Rows from block 4 of the fusion encoder, named by matrix and row number. Rows with one number belong to one attention dimension. Each number is 128 + 32 x the weight over its row's rms, rounded and kept within 0 to 255. All counts start at 0. Numbers have three digits each. After the name is the row's rms in percent of the matrix's.
# v: attention query, key and value (stacked) (fusion_encoder.blocks.4.attn.qkv.weight, 384x128, the v third), inputs 0-63
# proj: attention output (fusion_encoder.blocks.4.attn.proj.weight, 128x128, transposed), outputs 0-63
v.0 092:117115161132142086080115095164138122124156134126130098124115121180173118080162106082070135150116102128121107197179101206091085107146173112144110153126120081165115126093193152201118104166146123
v.1 092:162134156181150159111117091170193115126113139107071084102125142096197098139148107085128115169116101170155125150152108177152129138139172136121136177123138077121131192083157157155136047132145135
v.2 105:172084169104101116093175109082114163156111170145170069173129175103128139108091159127074118074124123153094138196083076126121117088152120135101180136179156131148152146141146132101186153059184110
v.3 101:104141109061144045109105166128102163103144132158137125126146131144087133111153107129143115103056174148092109139123087104172117173127084168109100096125148162141114049143145077148134160126084141
v.4 089:123085083101151138144149186130125164143144141147133163125143168167111204113160136123168156166163133144160090154080120112150083122167063105129169152136119180088161127107088096104146128125170108
v.5 095:190122107078153123117148076116088103195185152127169179151142174108096137137114184172193151130071164149151143111185092124129118102109171115143133133122107151120094106142146140126119146095142077
v.6 106:162174105158129177145167151102109136098088148108105182108072099114148160099140111121146151095132159129117099128166074131165136145112153131136145146136209192135127096107117059123109093133102120
v.7 089:111100095114138182141072157079105068155124181091187136114056148097109096139102111142153136154040160120157088108108158091122088109141119135097130100119115145140167131180113126106099173108154100
v.8 107:111120117164144079060136162109151110159188123075166173143210136113168106128158201165102080109157157094141178182063129105110107130138133112136101105137149152105077146143148148143167143097142156
v.9 098:145167126066114124078108150164111119124147077208183148172132110132073123118108113170114076192103144101088140148140127094052063123116207150120106113128069210152120175127078123115140074117168113
v.10 097:119092144080160094109168126120190117076082135134099119148126099127193177127156155046139158131126136108136090137124081125075166135190216129141137157182187136124094121174166118158141121152142103
v.11 101:115176088171137139108113089110096071177086139119078143116131145117102110163135163090126127132089115170114130103105154186130084120126127131167101132124130146180159145110147186112210100098125043
v.12 108:077114100067128032121115085092094117176146169083155153108125168129132123177117146091147160135172072189153150131120151143107084124187127070118152166154178141131152135124160175133174093125100105
v.13 114:097133112162150087175144074180096094132144090083115153189208117140229076114051144090092104134160149088068176163089115150086124127143127103124092104153149175173085140124149118130136144097117109
v.14 106:116133122147141066162110120175126086123159171147165116117137170177201125154127197099106106116117156053125153137108110099128054106135195119153085178162095131199136172106178156150164107094171086
v.15 101:174143090079170121075126144068175125085149180148148115111137141135090118099076132121083183106069096171201153164097094141161103127172102145137125113120149114132146121139104118135066124137148111
v.16 091:148139165201149185182120138149115134131103071162125126082123104141149096177089092118160127175120117132159163082145165148105172138121126126144158142047165121108096159147148113155136170119150107
v.17 081:118132131114167112124128087124163135130095140143136100132168124139093105061130128122078111149139129162094137195162140115166081153109066084075120078174097121104153064123178152151118126109109162
v.18 099:102098131168125146151157153124091106143153119129084109145058181106117191137193139131161177076140158114137156069159086151126185169099113125140084149156133157167133120158114110170153118120092141
v.19 103:119137116130117074092144122139070113142192139133165147144122097087143158156123082157155120103164168071144057154149153111186115123145109169143127170099113227091148149126106050094134094180136119
v.20 082:113109143132117134088121077159092082084141113071097121152146155186078158122154152111172102113094084144068086172116122118196090163132085113118100136113061152124129064104122139092096087125138118
v.21 100:113091165146158148109086136093150099165084123112138142055136057151123130174082142059102138128088143154102096109095041121110101130152194115140185139169185108115075129156158121153098098066127114
v.22 100:075154101152096106097140110080095091141125091162098101202122132189129114113105120156121084150119162104038141149176118126116143119177161175114089135193189164093120126140194193131159131080144107
v.23 088:083104087112122191135123092140147148074095145167093183142137092141119082129165099066133133134167107138097167156123136102105132123054169130150112134125117148132088097166167132165172101221167157
v.24 097:156161137162132118088115126107123189147183157111164184108131175102127123147170106193116065120161139116171108131088138056189127134116129189120125122093133172109129124128064102163169172085120090
v.25 094:090102112114139160141116113109063089201156119102066116138106147142117133128098125194131118143139171113100098108135129093148136097100191146152100159131164145088170122143068150187092087097131094
v.26 112:095154119136185136119092156159135118163100074170172137121136114111100082119096139086141181115119167147110144087099094146116166092110178105126195105110093072169109192135186101123118128121145099
v.27 085:083093147116093115132168162109124119097143177165147127139143120095112140095113095144123134072057102101095134106087130111080091167106117141083123092154128160131154093128080109070137170150106120
v.28 094:123155123128199167158156113079170096084144117106160174137099157120126135106139091140157116118225181116190134141131117117068160155136130154097140145129114142133135122136105119107069170073199057
v.29 102:148137109139156118090119148151155113192108130112110115114105143111143139134129139074154118170038082187117067076150055096155112101151114106123147133061110104113103151110128150106190064135163086
v.30 087:127115101111162125146068159188122185101086146161150112156135148166161110144172194079099146149050095093060161123110147163146153100155149112075129131156127133124139081142134099136143105123084175
v.31 095:108109093097139084105166144139074167170165089155194129123084135139103090131134065146121117124097174160164129131137115123101097099150159186153156110151116082113183077093174089100171117164139155
v.32 096:069104119080098147183061102133106210124128140131119120143107169088170124149156121104112130149162141151149161130128117138105138129113120128189114112141133127139187080074110116140174255191092142
v.33 092:146131171099139074111132144115143142142084131185147072125128156159095095133059120070136113070117146145157112084155065120087125058098054127171113104113165123116132122095110160129220166103139139
v.34 104:138164061174128160108114123099192137126148138204091089166124171131162116095193132133112184165136138147155107141091073160086148164134115126134085150075147117127115179119168144105135138144132094
v.35 097:173147116107191122128153114073172177076113182086112094148160149093142135156131122127153115122159115095118127126136146141115148144134094146121093116101152146138126111121088135136177143106172163
v.36 091:119178122148115098169121113069150153076115166169115160186158112168147109096095106123132161140109075164164126176134182115138088097104087109184132061202111118120112105128130188115067070120159104
v.37 090:164106152158087116138155140130085082147099107108115146128139197153102145115131190163129082086110183169136124150143103161146109120139173146114162067106145096112105167143095131151075123149149124
v.38 096:074156182033126137139121113130133113150104135065127098138171127070140143201118152093090103071132146121114131088151154112136128123115056169110157135181122182085118104142174090134124149090110149
v.39 097:077116137108103144111166140177123121189171090077133145142148070167107180176125118129138071085115130088126094142129142160185127155166147184092159155157169114150124116127096174183120190103124123
v.40 101:118146124139145098144103132164179087150123148173187149147128181123106075124157096138137139152119098106067143187079085071081093124105169076144122190083114110117145126125159182131184106119110135
v.41 105:080156157122175106145139132141104119079127176097152129104137091131094098154116141146142108152104122072081173113064164097069146111076127072111089103116082131135105094166098121119166180098064082
v.42 110:108142098083127109151146186085166149090067155120146111097096076097125110146075124113149160086162075098127098105099122056093084141097089039166125107116146100171094095134099105133135077168058094
v.43 097:158149109141182166162119108114142086112133164182148150128155201116124160142101068126091173173169084120117130150131127099153105168116111080100115081201112077163095104083079065153135092082156140
v.44 100:131166133135105127125131179106083122103194113217183156087132163125111175115188059168111192161173070119109131142167129155138127172121096086111139104133123183149126099099153131105102089103131151
v.45 103:139123122125143154144156182138061102121159150120159078133136110133142151157114087113152136199100125157144162155126166097083142081127085141098107099135105077115171102104202046163137119110073108
v.46 107:105155115140147110152170116142120156167127133113131097141115035160129158167107149113153057115125096140108193159143121119093105109062183115130114125067128135086137098179073107109098189123077107
v.47 101:149180128120070097073138102143143144185097203109056129153119086138112097156156109139140066142157079122103161134117145087108151132138127095169161183210132149065103135123142139150145110127102161
v.48 111:161137103152099064133086114149124102113128143141092150115156097128123058114138125127183181128113147219170142131103145105139141099143123148180125161122121059174127097122105080178066090125163128
v.49 110:145181127078138096078079119089122102106174080163082140156124104142152110120122137096082137123145125161142168094142125077103072146123074139141116155105129133194122089173139117142185160147057115
v.50 094:054119122107157102111101160115131130159153126094155095133090105064113099146110157141147145139161126117170080113139116140106118130116179115136100087172087136124086028156096077121071149161145195
v.51 102:130130148139107121171087103197083125146117176167091144112107073149113122092043113107184169143114079162178137129103126090157152163141154106145098069129104118134093094154157207107147167180193129
v.52 113:145095142153179148158120121126178134099082120154102172102164157172164130117107140128118093172118151147162133160158147144129144119179116144105150108196108186076132121094167130133065197039154146
v.53 088:124163144176163164070143178176172098124157139158148107136108051084141127169182088097187108150152161110113112143115111191140152113181163106159086102120088080169100113187101107132160128148203125
v.54 102:129160093142125124132029121114108125212104160141103056133050123130090165120123119098090103080076132095150105156185093140149123061120121105141117091123133121201149155147075119155130180156086108
v.55 088:088115134112116093176140055174108095093173158137156104122148104105164091157164124156072141094154201094124137169105103137100074144110139134126128120137113099150102149141093127095161123099152104
v.56 101:084090126150118134154131165083166127166184122136193094123157163127100146065138061102116178112157172105117118146129158145145137090097101168137133160186140121098155104106176110088148109077089134
v.57 092:143103097157117050156087116114098173073087094116148091144136117149123079118112168095101146147121114080103100101129130070179159127158143170095082088110104177168125168090083158144127178100168151
v.58 103:086144128126121107073197177081162144091111117170124141170098188125135165143124149151082080172020128104106207150178124113134170125143159113107094123027120173095116119168165122127174127103101135
v.59 097:128104081065157132130124121091148145121131147126128059135149122110113137105079143145149201185092158096165133109178134122127131123117134142121144132189064144110161111088167141148083167136148156
v.60 101:139149132104128122067134064073126086131134106195156146158169129167147130161039072126116120127110120109161155086121110104110122157119121096097168093141143093174107105134136137167076169149134051
v.61 096:139127149120145178104090171081087101133133202169106093063142132153102129098096147140156090144084130138151049169125125099090195081154172175173111132182163154114134099117149117141104140132166196
v.62 109:123108130163112106092091142191158141174075133130176171075080181083146106160102140135135121117133107134111177125140157119161122200143148131080117188125198145112134206093151138079100114115111139
v.63 098:101080155123099126190123164093172103162149109101131160131112154065101109119052191097140163150164106122144049120091201146088108173101095156119128144137145086103105101124130138087159157154104091
v.64 085:077115116153176089115151185157146143176106111125099126097138138108130151108173137131127134128132118146100111142086131037171165189148068128145098095110164120082146078184147127144149122098091154
v.65 095:101111154153086095130090103105107150120100145090114109137157096105136137165181078112113137147128110164143090153171158140131138115095163135155124106097114145046097096066102143119111156150115161
v.66 080:137115159120118029077116077108142122126087083093207119100133074082131203102110112168086123117094096133148083082135157095088157103125088131160089106149096077087119105120129127172130171111096197
v.67 088:157134180138062098138131095126132142167154042107082133109142088139078136101114137152143111161138148169078078160144185135182153120137168133155100157150095106128160117071130125048139184124131178
v.68 087:152128124127134077152083071105089164100116147137141146141157087162164166098145104162130102106090082156114135237147102107089092156108149089127045108109142175115176187101162133092151127160175195
v.69 101:135083177167089115146129099151091198162112139103136126128115168153086144149109122122144097143096144099112072147136131109121169129113143104106147196169085182076128114139098129060091103078195169
v.70 087:172165096171172144108116132135134143185175154133150078125115174135110093129180123150146164139093089166111118145107122120145138128170117116135082123084127124097176173189154114173129146122179158
v.71 113:076117134126165141125104093192128167125123117141154136136086129156104110150118156139118086200067178121071170154164107133070129097134147173146121161189137216171060136146172153125145057100147096
v.72 082:105131134163169077129143121095103150135150143127143136110159149174152174155099163128095057067156132145079130073171161142141120078161141118127176140097173148135119133087113095145144139100122057
v.73 084:124153144063128157168099043094143132098094170149102143118075147078131199167127129137073134190125087163090181086063157127069095095110163143151132080110128117162141108128065086122085182091162121
v.74 096:128118206140125157064207125095110101171135133184114171146173115154189105081159147168163132075172085163164119138139089185125178130130129119050099098108096116146127119178139140119105124137060184
v.75 091:144138123151171140153120126131111143132179164047136135128178105142140155127094098119111113152071163138098191076111111096101093070114136132144127123141028171163160105157079117140143132034134133
v.76 081:147139171070105113156070110117044096151113073144127150115101115178152085141154125185129123139166130118169209205131167145124102135125129098096102063145076061129133137098073108101095143163121171
v.77 112:063129175195193151132100117166116136143107152111142130185135166152136167120116139064100145134109165155165174160123091135120118119116106144082094117046152219126104135149170210189174100141142094
v.78 097:110117135144092126144128173150075152065113088082113126096119203105129154127172172131127163145148157133167110105114134149118187099174118047178084101137097163135137098164138115130081096126118120
v.79 091:153117180059116138138092119112089077087109119136075100127135087151171132097133097132140175111180115122137156150116110139077121169054138174116096143117107106095134151137172116146127112150107084
v.80 111:130109138094101149129096150132092136105115143114106160108141116108134117110092131088135162091145112169174154202166162138129100111124081106106138122138186107080198114125190161166113108153114152
v.81 100:171095096075094133113138056095121150150171092132101153139176102174161093146120096133097210137154130180130156122120113156096165054131152144129132145077098089150093132139162200043152100106114162
v.82 095:100121216074125114117160144116138095090067135104180114152166102090106130186218139078141161106126104152127126078119143147146066097098144134076101098115142156046086096189165109177145167096111135
v.83 107:126169118165112118159121111163098063111123146150106116178140132076150096121134082170081078192157099125152104098116158151129143109156166177126112079168118134156180139130111138168110108139094156
v.84 105:150164103101108113132143174114146112153040168120095092098106151090122076181108136101174135110084092134170115150125150134169086121123111105117130145165115126185124176152131094122130122153120149
v.85 093:124104116144181097151099161165178147063088095135137146139139080118123132142136107143091141197075139171152123132148152091113138128086097156130146114123098135105088115098128107200116141163130101
v.86 112:172148092110146136151118182059156124138105142145066108178165151152120158136205162107139142025123086150185096129078143087091146149140119125168123111132151110124107154128173154217117094136153122
v.87 095:121116130207172127179125140163077150084167105152147151223122101078111140176103184169100112153097116157110108120113123172116147153085147154066092108113101129114162108116121145168173137107135113
v.88 094:177152085095096085075118113123135087122110150143119108117129231143104192115124122148160095083090140167117116150161145127173160147130115127155145188195084169175191117133138133187174117125096145
v.89 114:137141158137173143177129123121133136080161083128139084141190105131103188099219160168102139097102141049144145127119081155130121150164106197111101135070101142114164113165137123031132181099103088
v.90 114:174099170124163160159105161086173163157141089115112171126147141089128168147152139158122170114178048117134150078133115123100138112139149084054102140154141139054109134107146121101122083125164119
v.91 109:115122135134083119149091079100171135156077124087128181122108140091161141118188222171101128102133147122082141116167144164111115162089122152145111135144112077094099117145144131151174154088184130
v.92 103:115115125095080111130066121090137124148104163124048142096109175107083088125094172080198102156132089137166182180140169107160145143100139150149099102043148159142157171145139105112119145193198130
v.93 101:134087087123146176083150080184174149120092142127082152132184117139137116197140104147114107116143069125223122153112122081091119096117136164134149131118131156103205144159121151129094158114112113
v.94 100:096181161132108110113151164122135083199147073129122150110141084085116119175148153120099109091128089131106144115189161133145152096123137121075064172105140058140081080198163115068140102092118145
v.95 108:085180152121139162199095139084112111104083155103129129111091175119119173060148058091112091094088118176154089095101122067132164167102174066164196133146106148080103089105089187147131091165166155
v.96 111:145104078177131080190141119131135138133124090098139114101100119115057166143148111164171188075139080104097118125142137141067166113104165133124156222113170157134101132088123090119087108167084105
v.97 097:102136101123157091192136070198101109117124119156121121087136147184114157147091102107063143132153124167154128110109144160091085124136176109121168117126165179144143157136112156125131061205141107
proj.0 086:133134083134116122139178175115142135136115162103116164122146136064109176141148157168147152102144132146031195068088136070149085112088144105103121103117107150151149209141061123101166083098151156
proj.1 086:111130127109081106202143149095120191128177135144174126179179100164072107107128174166103151171165144112119151122075062092093123122134075147140072101132113178132146075146111114070137154128154158
proj.2 100:090146065178162154137115132208128106119108120061088137145126146124131123162126070103151136190123114109175075063201201130086136124155201122132100116074102143089118073124108126192109119157100130
proj.3 099:191101162117117173111176146152158101118105145075091145120134089173158142110106122106167121121088085127125103137128198151085107084140133061111141137076154100129187193130096122107136171121136022
proj.4 082:151215084168144152123138121100162080103122128104119098162107134077154106092123079115147091121156162130133158105102167117165211126119158068130091161099109142169081101145151157127164085131089172
proj.5 096:051106088175147104127107160182138158119114082089106100076101120164132101154064073109090077114163096121101115090085185088127066115137107160135115062142138122052131168132127137169130141116100124
proj.6 090:110134170139122122183076102109195118163140096181128139144178111140100091196123119175110135147116141172123086162068144174052133114160130109154154115104063081093134121149116162075125158187145137
proj.7 095:087150150079153053132113090183122144181148128206088144133188121147110103106139154130104077118139115111129126091122126154181133117111140125164175127138141090133117125098114106111127103167088102
proj.8 091:127148078136130133161103041123147159142087096163133092113104120132126140112113051097188151121075120149090050143206169144122121137186100156131094147095162138126196136123088112093133122115135101
proj.9 106:117046180205037126080093081172088090097108161066157119087144120174141115108106152119189119121130105148079172093151169144179123146082113115134113095138194101146103083114118132164122170136117108
proj.10 096:147142132166102163113101131124154131146172147126088113164125166100120099140111120232134120128135146118095165102152182144123098105168118052102126138069053083131140082106068153106100122119149135
proj.11 092:098061176102104130152171178173151157105206133155155194160138142189113127106081102150121134197120113058120131135131115128120134151154182202092155126127175118140102164151081112138150172160135177
proj.12 093:136142130179113243111123164150168138110095098205139119118112107100094188100182087146115104134087158083143060129160149126120146118100170194105139089107085135174120112163114119142092151128128129
proj.13 098:111076059140065121059096160132138131075114154175167117111086167122079151095147114087148190133095131118116096114255127133134105184130119170089174089078136100151117179100121098143172138103149137
proj.14 097:143104136112117128128190133107145159167118139079122145143133116084098130069119081139141185084110088135057126091208151170154151128106121152112146084062151068114072109151090159134099152121095165
proj.15 100:060139124136149090190113097224087125156140109097127186168146129148161170149175124169114078158169144054105114093133142112118116100104111133097128108137117182125133143218179179094167151107143110
proj.16 097:114150116092099099160148101168121081128139190107159107121067134104121167099093109165105102065120130171127046157100106144124138154159131153139095087192110152096116167140133127105119070140177195
proj.17 094:123136126174110191091144139109137130074151132167130138154063161076189167149157105110156138121094136131109095120153093083128176149140162216148143204127172129157132146079107068145153082167148140
proj.18 103:134119166088125090119127073184189145110143107087106126118167113145132029184073104108096083132105116167179053139134159127159106109136202180126122132100119153087084140159143091115119103105116086
proj.19 097:119092180098121173147102150138123125084137109116084150107144151181135144151171208117109149142176139103118214111088118192036114131117159099113073124126154082132154034154074185095145180090140133
proj.20 080:179137111138140138103130146099113185158141154170153116100106113108129160183132121190108152166180108107185156126121162104085150085088133149147191152124119074153128160122140110178179227099075117
proj.21 102:145138142154087199161205124146130133115092180119132135167136172114110104078103088183151089061124107154129101123117135130128184189122079137163136162072143130125098183155149119168121167149145144
proj.22 096:133095146138116146175121164161170145145189156141121150102138150148099153122125172086137142151135098124211126106117133075110144156076117143157174143105062090164111145102074109118095115203052162
proj.23 088:185186154146123106083151095095131132165118104088155132138093099058193131120160131152152156068106153086175113125150098125122137120153074118079128128128141132144159108099129101088077160120117122
proj.24 104:095073129077124131135142136093110111105112133169125137135146083137101148150121167068171192133144153111140214123186125135080113091161121079105151164171153087081123108093129131122132133176160166
proj.25 093:111136131143118082113046183133176129055149139184195160103161158135136206159173153081138106080088080126169141154129119141120128174165086143107140090108128087154026086144139164134150141134094121
proj.26 109:140122137143137132153131099110146138053106170109130090102124162124103113138120064146163046093110118138113012158072150137141104212113094175117123086111167167142129132151137105151129119101153132
proj.27 087:149070108093168146151122080160116141158113059047100153137092128164118137129155164060147159191202183102132132138131177185153108044112186148144077127145096097078122159144143122153120109147149106
proj.28 092:140153170074092106116139209165117124160133132131088041140140085141069105160124116120112116144138057133079154070114133122169135084151120124144108073107145121186096100079141123163194082158086122
proj.29 099:091145134153087170095159112146113188114128179150169107111107105133076103104142109190083110076163165090124118193082186110138111177128089137184113129162162126111128172142130058117056163078096161
proj.30 087:084166126185106147143118123080126090074195136126135164102108109100165163153099133170141069090127161106162120092147091131102092141075156141162097147113115141117109155091110135142140104070113144
proj.31 105:081116095110106137161073139088156124109150146094117154123166098110117120113141209085106181157186117093126164118125141113127074130110088084105077152137140084157130211121091194161082066137128126
proj.32 106:134120150149156102093152134101144063105090119176081146140118080136095129115103130132090156093096135067119116163137174178136147118187156138106131138128126144136133141158127111104106084118184087
proj.33 098:121127111172108164103147109119084113113143148045116157183136129112129141118170131197120120189111103090093153207133167164168117142157177090118141103109137095135092104178171111151043103134094124
proj.34 112:158127137120152104124144132140111168137135138095157192089123086109082100109082123154135074115129149100066125117118177149170075139075143157099146117162106153114139082139100118166158067142118193
proj.35 098:096106139122063095120112154188071095181139103131126176137102109170068105093082131161124115156138161163133154132115154121152134067129088139131172136222100128118140123136179110119073090164125105
proj.36 102:136148120154152128089156170161115089172153132152144116073128136067086121130148109125166102116151153124114108095082097093107146169129127137060135154062098131139151143169153031168165195141097170
proj.37 096:071144092143165103142084166148187133126179125110151096137140133138111176181147096095157152168119073081122161092189184097122172114113110109138108142114124130096135131136195148092102142096148111
proj.38 102:143083107157160133102132134104130155151144124153094160154095155158104064108130081148118141158178126169173091143118108141151126080161171093117124064137126104186172175157083137120108132142173137
proj.39 114:119076104113092143114075101071153178065130145132113127135108199095125146144164189120132171185167104145164183091170121091133136088129087095170109105157111121060123134129154153021125084176157112
proj.40 096:163180089146112159132141112107097148075173128106114141142101093124132181085116116087156086124109146139164120088177166169185131141126097184106077105147108113163092146137167058103068133091123125
proj.41 115:152128108162117145116093101077121105169133118196073142163154141068151101140093090072123121095177098152149082138130109138117114140156150187142140110103169158127168203087160098110086102144145183
proj.42 114:162121153151195123107135101176052116167165083080097138150127162120164123058131110142119128178120192124115140107153144194158099126168186149070112153136140133099147137141176118167129147114144154
proj.43 110:093078153097112063084170134157105150114151090064112075119095094098158144107116186103122125094052180151157122094081131160097118081104104163190145141062185158161104136153144129126114133139073131
proj.44 105:125063106113153124155102103140183124128095145110112128125113112115119121123089200119186072086065184103160123126050157129144131067126186160114149167131138042129116178166077136125119163144126126
proj.45 109:094128153109140129112104105154167139108096109111095160112101107113100095108119150097114179090158125127071078073140113176135146190082191123156132146121164204155088133179070193134132138142136128
proj.46 119:150149076127124135099109107068105098137112105158073172110163154094150092109123091139141168112123094151128048075122141140106161151167093114159135108164091133100186128101202119162174070154114202
proj.47 119:154102081160185192147101172105113102108086110162139155124110138113139176119070152103126138108122153143121081120121113123133146173119120163104096122059096135242127079140127095102125127178177129
proj.48 107:115149129120179186137151133111110124163082106113096111115093113147132118117057098124107083114138112101091109153129139116133103163112103103139150126164106174083065168112133170089177153121083105
proj.49 115:084080133185128129174160148172132114133081189117153119100129137113117108175126135121180137147069109077118099161135155183106115108162147157100181046147087117082119127101108135107111116113158131
proj.50 105:172111076125144124112152088097111172067095171144116078156130185164123111082112126134104123091126153165128176155142126131149151153164113156066143207089101125140161205163158175146149087067129114
proj.51 113:138144115111121130086103121073173092145087124101148127166120151116130140143105110135112132092126180126119154158145128159098130100093093117146161154110175079121173143104129036137115150097076099
proj.52 109:082173105069108155104127127133088153151130136096128069149099074080132132138191121177176151111133097124085128124136081092135115184079160106161085136060145131137124135162150125096149077230117152
proj.53 088:164148155101089076181110049158026164122132104083092153132156193138134147138081177111093146107130075138070103144156136104120104141085109155143129144109159151122186129062156094094101131056074118
proj.54 096:146077193102134121117217125148160102026175154118157145120161120101134112113156122204113157155116085138110166087091133127120115170127097142131121119150154112055108086135158134117163064093124145
proj.55 096:185137094107111162095141183054156147115095150168069158131073171095099113166110123121121136122108080124115107148129106109188153083114141163099136126134173171114137094097120150147117140182094159
proj.56 111:184140111128131126122139129178118128098111096130138178152087078079168130133188214176160078177140080168156122114144135145116155154138207125112139080094106124126104153181071159148104156166122072
proj.57 107:140146163067120208138176134146152110187137158140147133095112129122132168124152084173164088093131147181142169168081135146140099136119123112171168109138160105099107073167142152136134094150105157
proj.58 104:137149128124141160168062124165096140137157150097167096045186121143160099141135127150172145128205141144156082149103128129095096101087087137113179133186063097180157150108069085123099148182155115
proj.59 103:082142135178089178154108155156155110092114144131145175103092152162170125103166119150122040097117075147075136133081146085139107143061140111109129129093185105139074171187105130154110127159126095
proj.60 113:143065124151168085165131160206122121135123137095108099125117094124130114164105187123140128164118137162136126157127158177104094106093158136132191166157140093123137113112114138080136091075118208
proj.61 102:132182157150175087115147123162195107170090048100161145154157106107157144120113121130137145099140129133094178066151134110162096175158075111076119163105124091109094132100114133090123072137149111
proj.62 108:053134186128180134151149112111111113107154138127080119153159088203102142143109135084114147101087132155130125136136122164041140087113127190185140114144054133102122096122076101155200171127179101
proj.63 105:144167124170128133064149137152057115103069145176144083137113066145121162136158101152102067125029149110115166140167068117150114097132164121109129131122120182189145106119091118151067141106151097
proj.64 086:115175118094058156142098076136100133123155146121159115161138137158068140140134114144161145063069159120161161158237164165128138079155115136159130187160159156157077185121111146144112165117131114
proj.65 099:148125097070131107071200131151134181139135128112141076108052087123137157078082141174154114112125128080146165086118128068144152150164117102139106094188158087144154119181145108129111102110126125
proj.66 082:114109075098088174098159129133144131128154145139071090177128113171163100099107148119125116170142119146125128135149152157133124143220191124100097150121186108146162181119120173093074125137185069
proj.67 085:121118132124164142122154161183135123149185138140149116147097098089117117117108124116061129138148132127137170113160095118115150142180071123124144084121139105118102124162087150196068102097100125
proj.68 090:136142165126122108131171160147166103130118134113118100093102095097101125114093158138132126143158172151126125020149147136114139106141176140132171154110106112123111085135143153133139103106066114
proj.69 091:137197104139139077166171135133187125114179107092135084150125087121108073101122142149127130157138117157141200141146090127119126172133052132179122112084175132138115107141149156192149135121059113
proj.70 081:059176134137108117164099131123118156075092122160131175099145093180149146129099123116173115092171193109150160081162116125120138165083132141131124128186149159155112143079130098110100088151119164
proj.71 095:174168095128114106123125171108195078098146111129139084134200142062151128113185144098142162110143105110143105101061093126161086113124093089135123124087105117122192122065097134084140171104121110
proj.72 086:176094111139095117114149120146148104115084146122116080125082100156097108095153113142166123169069122078213132173087134149156147155123177146136130090168163124165128163123140173095066153182106193
proj.73 075:118122169209157108134127217122133095131163134135160145119178131159103061103167119159170111113132112082124110159087115118124133130145164093076153191132153082085135171107166139104133110166170162
proj.74 093:097073087133131160154062112156141122094068081050131134127097126152133150135063105149171127181125148159117103169135164137100124178092168148115123121149158133140152203124147109165143126134135076
proj.75 092:140173121118091111092140165081131066144069083126132087143088115098167084144107125116140080143180043102162088106109138131132142164126143086143157161098174110108062128099150121065131163169128082
proj.76 075:134088077176114143129114168129216114157122148111141127128133113064134143109154105098139120164099099147069135076122075113138129120120200133111143154082185145111183138151155116166172128095121075
proj.77 103:146180074086140114118155111054127051097124137169124105125116125116125092147130102178130061113098137112151077151111172141088139085105183100168173187171104097156162119105112083103098151125128136
proj.78 107:131100068152135138136164106119191153161133138127101107113140113165138146154117043119134082121098095105133164131126140135140146156156162178177140137117175075096160127104124106102146130113140165
proj.79 086:092135065172128149103100143106167074114162139121208157090120175057097113163169130125130116128093105123092109099119109117168121098136111105094158132081127110139140084111094106151121105105188141
proj.80 121:108129121174158132137173113115146109134100141099166111134123153114097119123171120133136116162063127101066116102082063172113107098130171169160152148090118142172055163119094121177175153105122109
proj.81 109:057130122227138123154115175166105147127111150116143133091092145108129112105142148090146084109134114109085074172068156109121078193110133123148105119167130149116108132205115070180104146131154127
proj.82 108:153127120153139160169076110153120154140136106152090137149045155204159139068066115155178117123078116099113109120158139129156150160162160135109172121088091130185117142087112155109112102144089147
proj.83 121:149069134083141069093158171129195126153148164089151173085134110154097147125134147123159169081102167087099127141097149134113155137105087078184126160111163095073125181155078117072130160136145047
proj.84 105:100076149137101154160152161169122145101165141160187130141154132150113143096142084135132158146116141101107141074109101073087181141115117145136159161093161168083160074073094181110153131114162104
proj.85 095:105129137112109151105159156055102164168159142121132180136157128137147163104114143079094112170187132081090158114143109123172073119166171116173118154124143126101157117157148121087150072152147156
proj.86 125:119117161102080135126166108180112116141140110107210106107072164084088115178105121124151146188077142125066171107133097132146191109091079118090161154129071090098171099089098114077162141129130120
proj.87 105:132102111030127110092132084106155141131141154114114116082119138158169114114117104092144125114143144132194137115178143106154084123155152106163184147123158134148113177108135111073156126138071148
proj.88 103:112125095184150141174182149164091132132127127121159153119158096114128099136129141077061109117124150109158151116103135141111114101131118122155129036104151143142138122125059136081090175156146073
proj.89 128:111150159120101122098127077087111110152096161110094153145113119172151066187033088156114119186164106194096141134132154128120131108099179063089173132196103134143123145078175108162128089103128154
proj.90 114:113156163158139075111108052119081173086113147099127072159115106171132141100141154111122083100134165163126139142122143144161136131094141196167167116074049131181115122131145109162115113081130135
proj.91 130:115110123098149146123146148113091140147169125162131113112123138161108112122088058118136132156120120126149103133117124119152129095173156126114115109066177167138098138109138143105065085144101135
proj.92 104:119168150167155117133149112164095115141161117109192110106140126098167117122180105169094132120093182106138089109143081146071140114131160109163161155178142109071145110054127183147136096078117136
proj.93 109:146176139167102119146121177126030156133163075105165088079052133115144134107135134090128116151084180161098099168114079148163122117124132100145096122141122100137099073154139125180136103141170159
proj.94 110:129067109121115124166060100080111152103106137130085079173101137170113139108137082152104144126146132145151096156105145120098136186084145145170194121167103181125191167081094141143089163147141093
proj.95 114:167124157091111124103196123147129138140097160146128119120091103145160127207126136161147136172122107092149172158148112181147112109176035138054098185144127126179109185092160133150137138108142121
proj.96 101:064201163060166142109114122109144164117158127118152154104160087177160145128127142050128106182121149144114139066101119092172160140157099151146102051188091122110123142159148169154132155100166192
proj.97 095:198155142183103115058147154048107133094144172097130106127105135087135120076203099140144083114097149103088135095097127101152130134087122110132074098149099079112094116142166117141105154115147166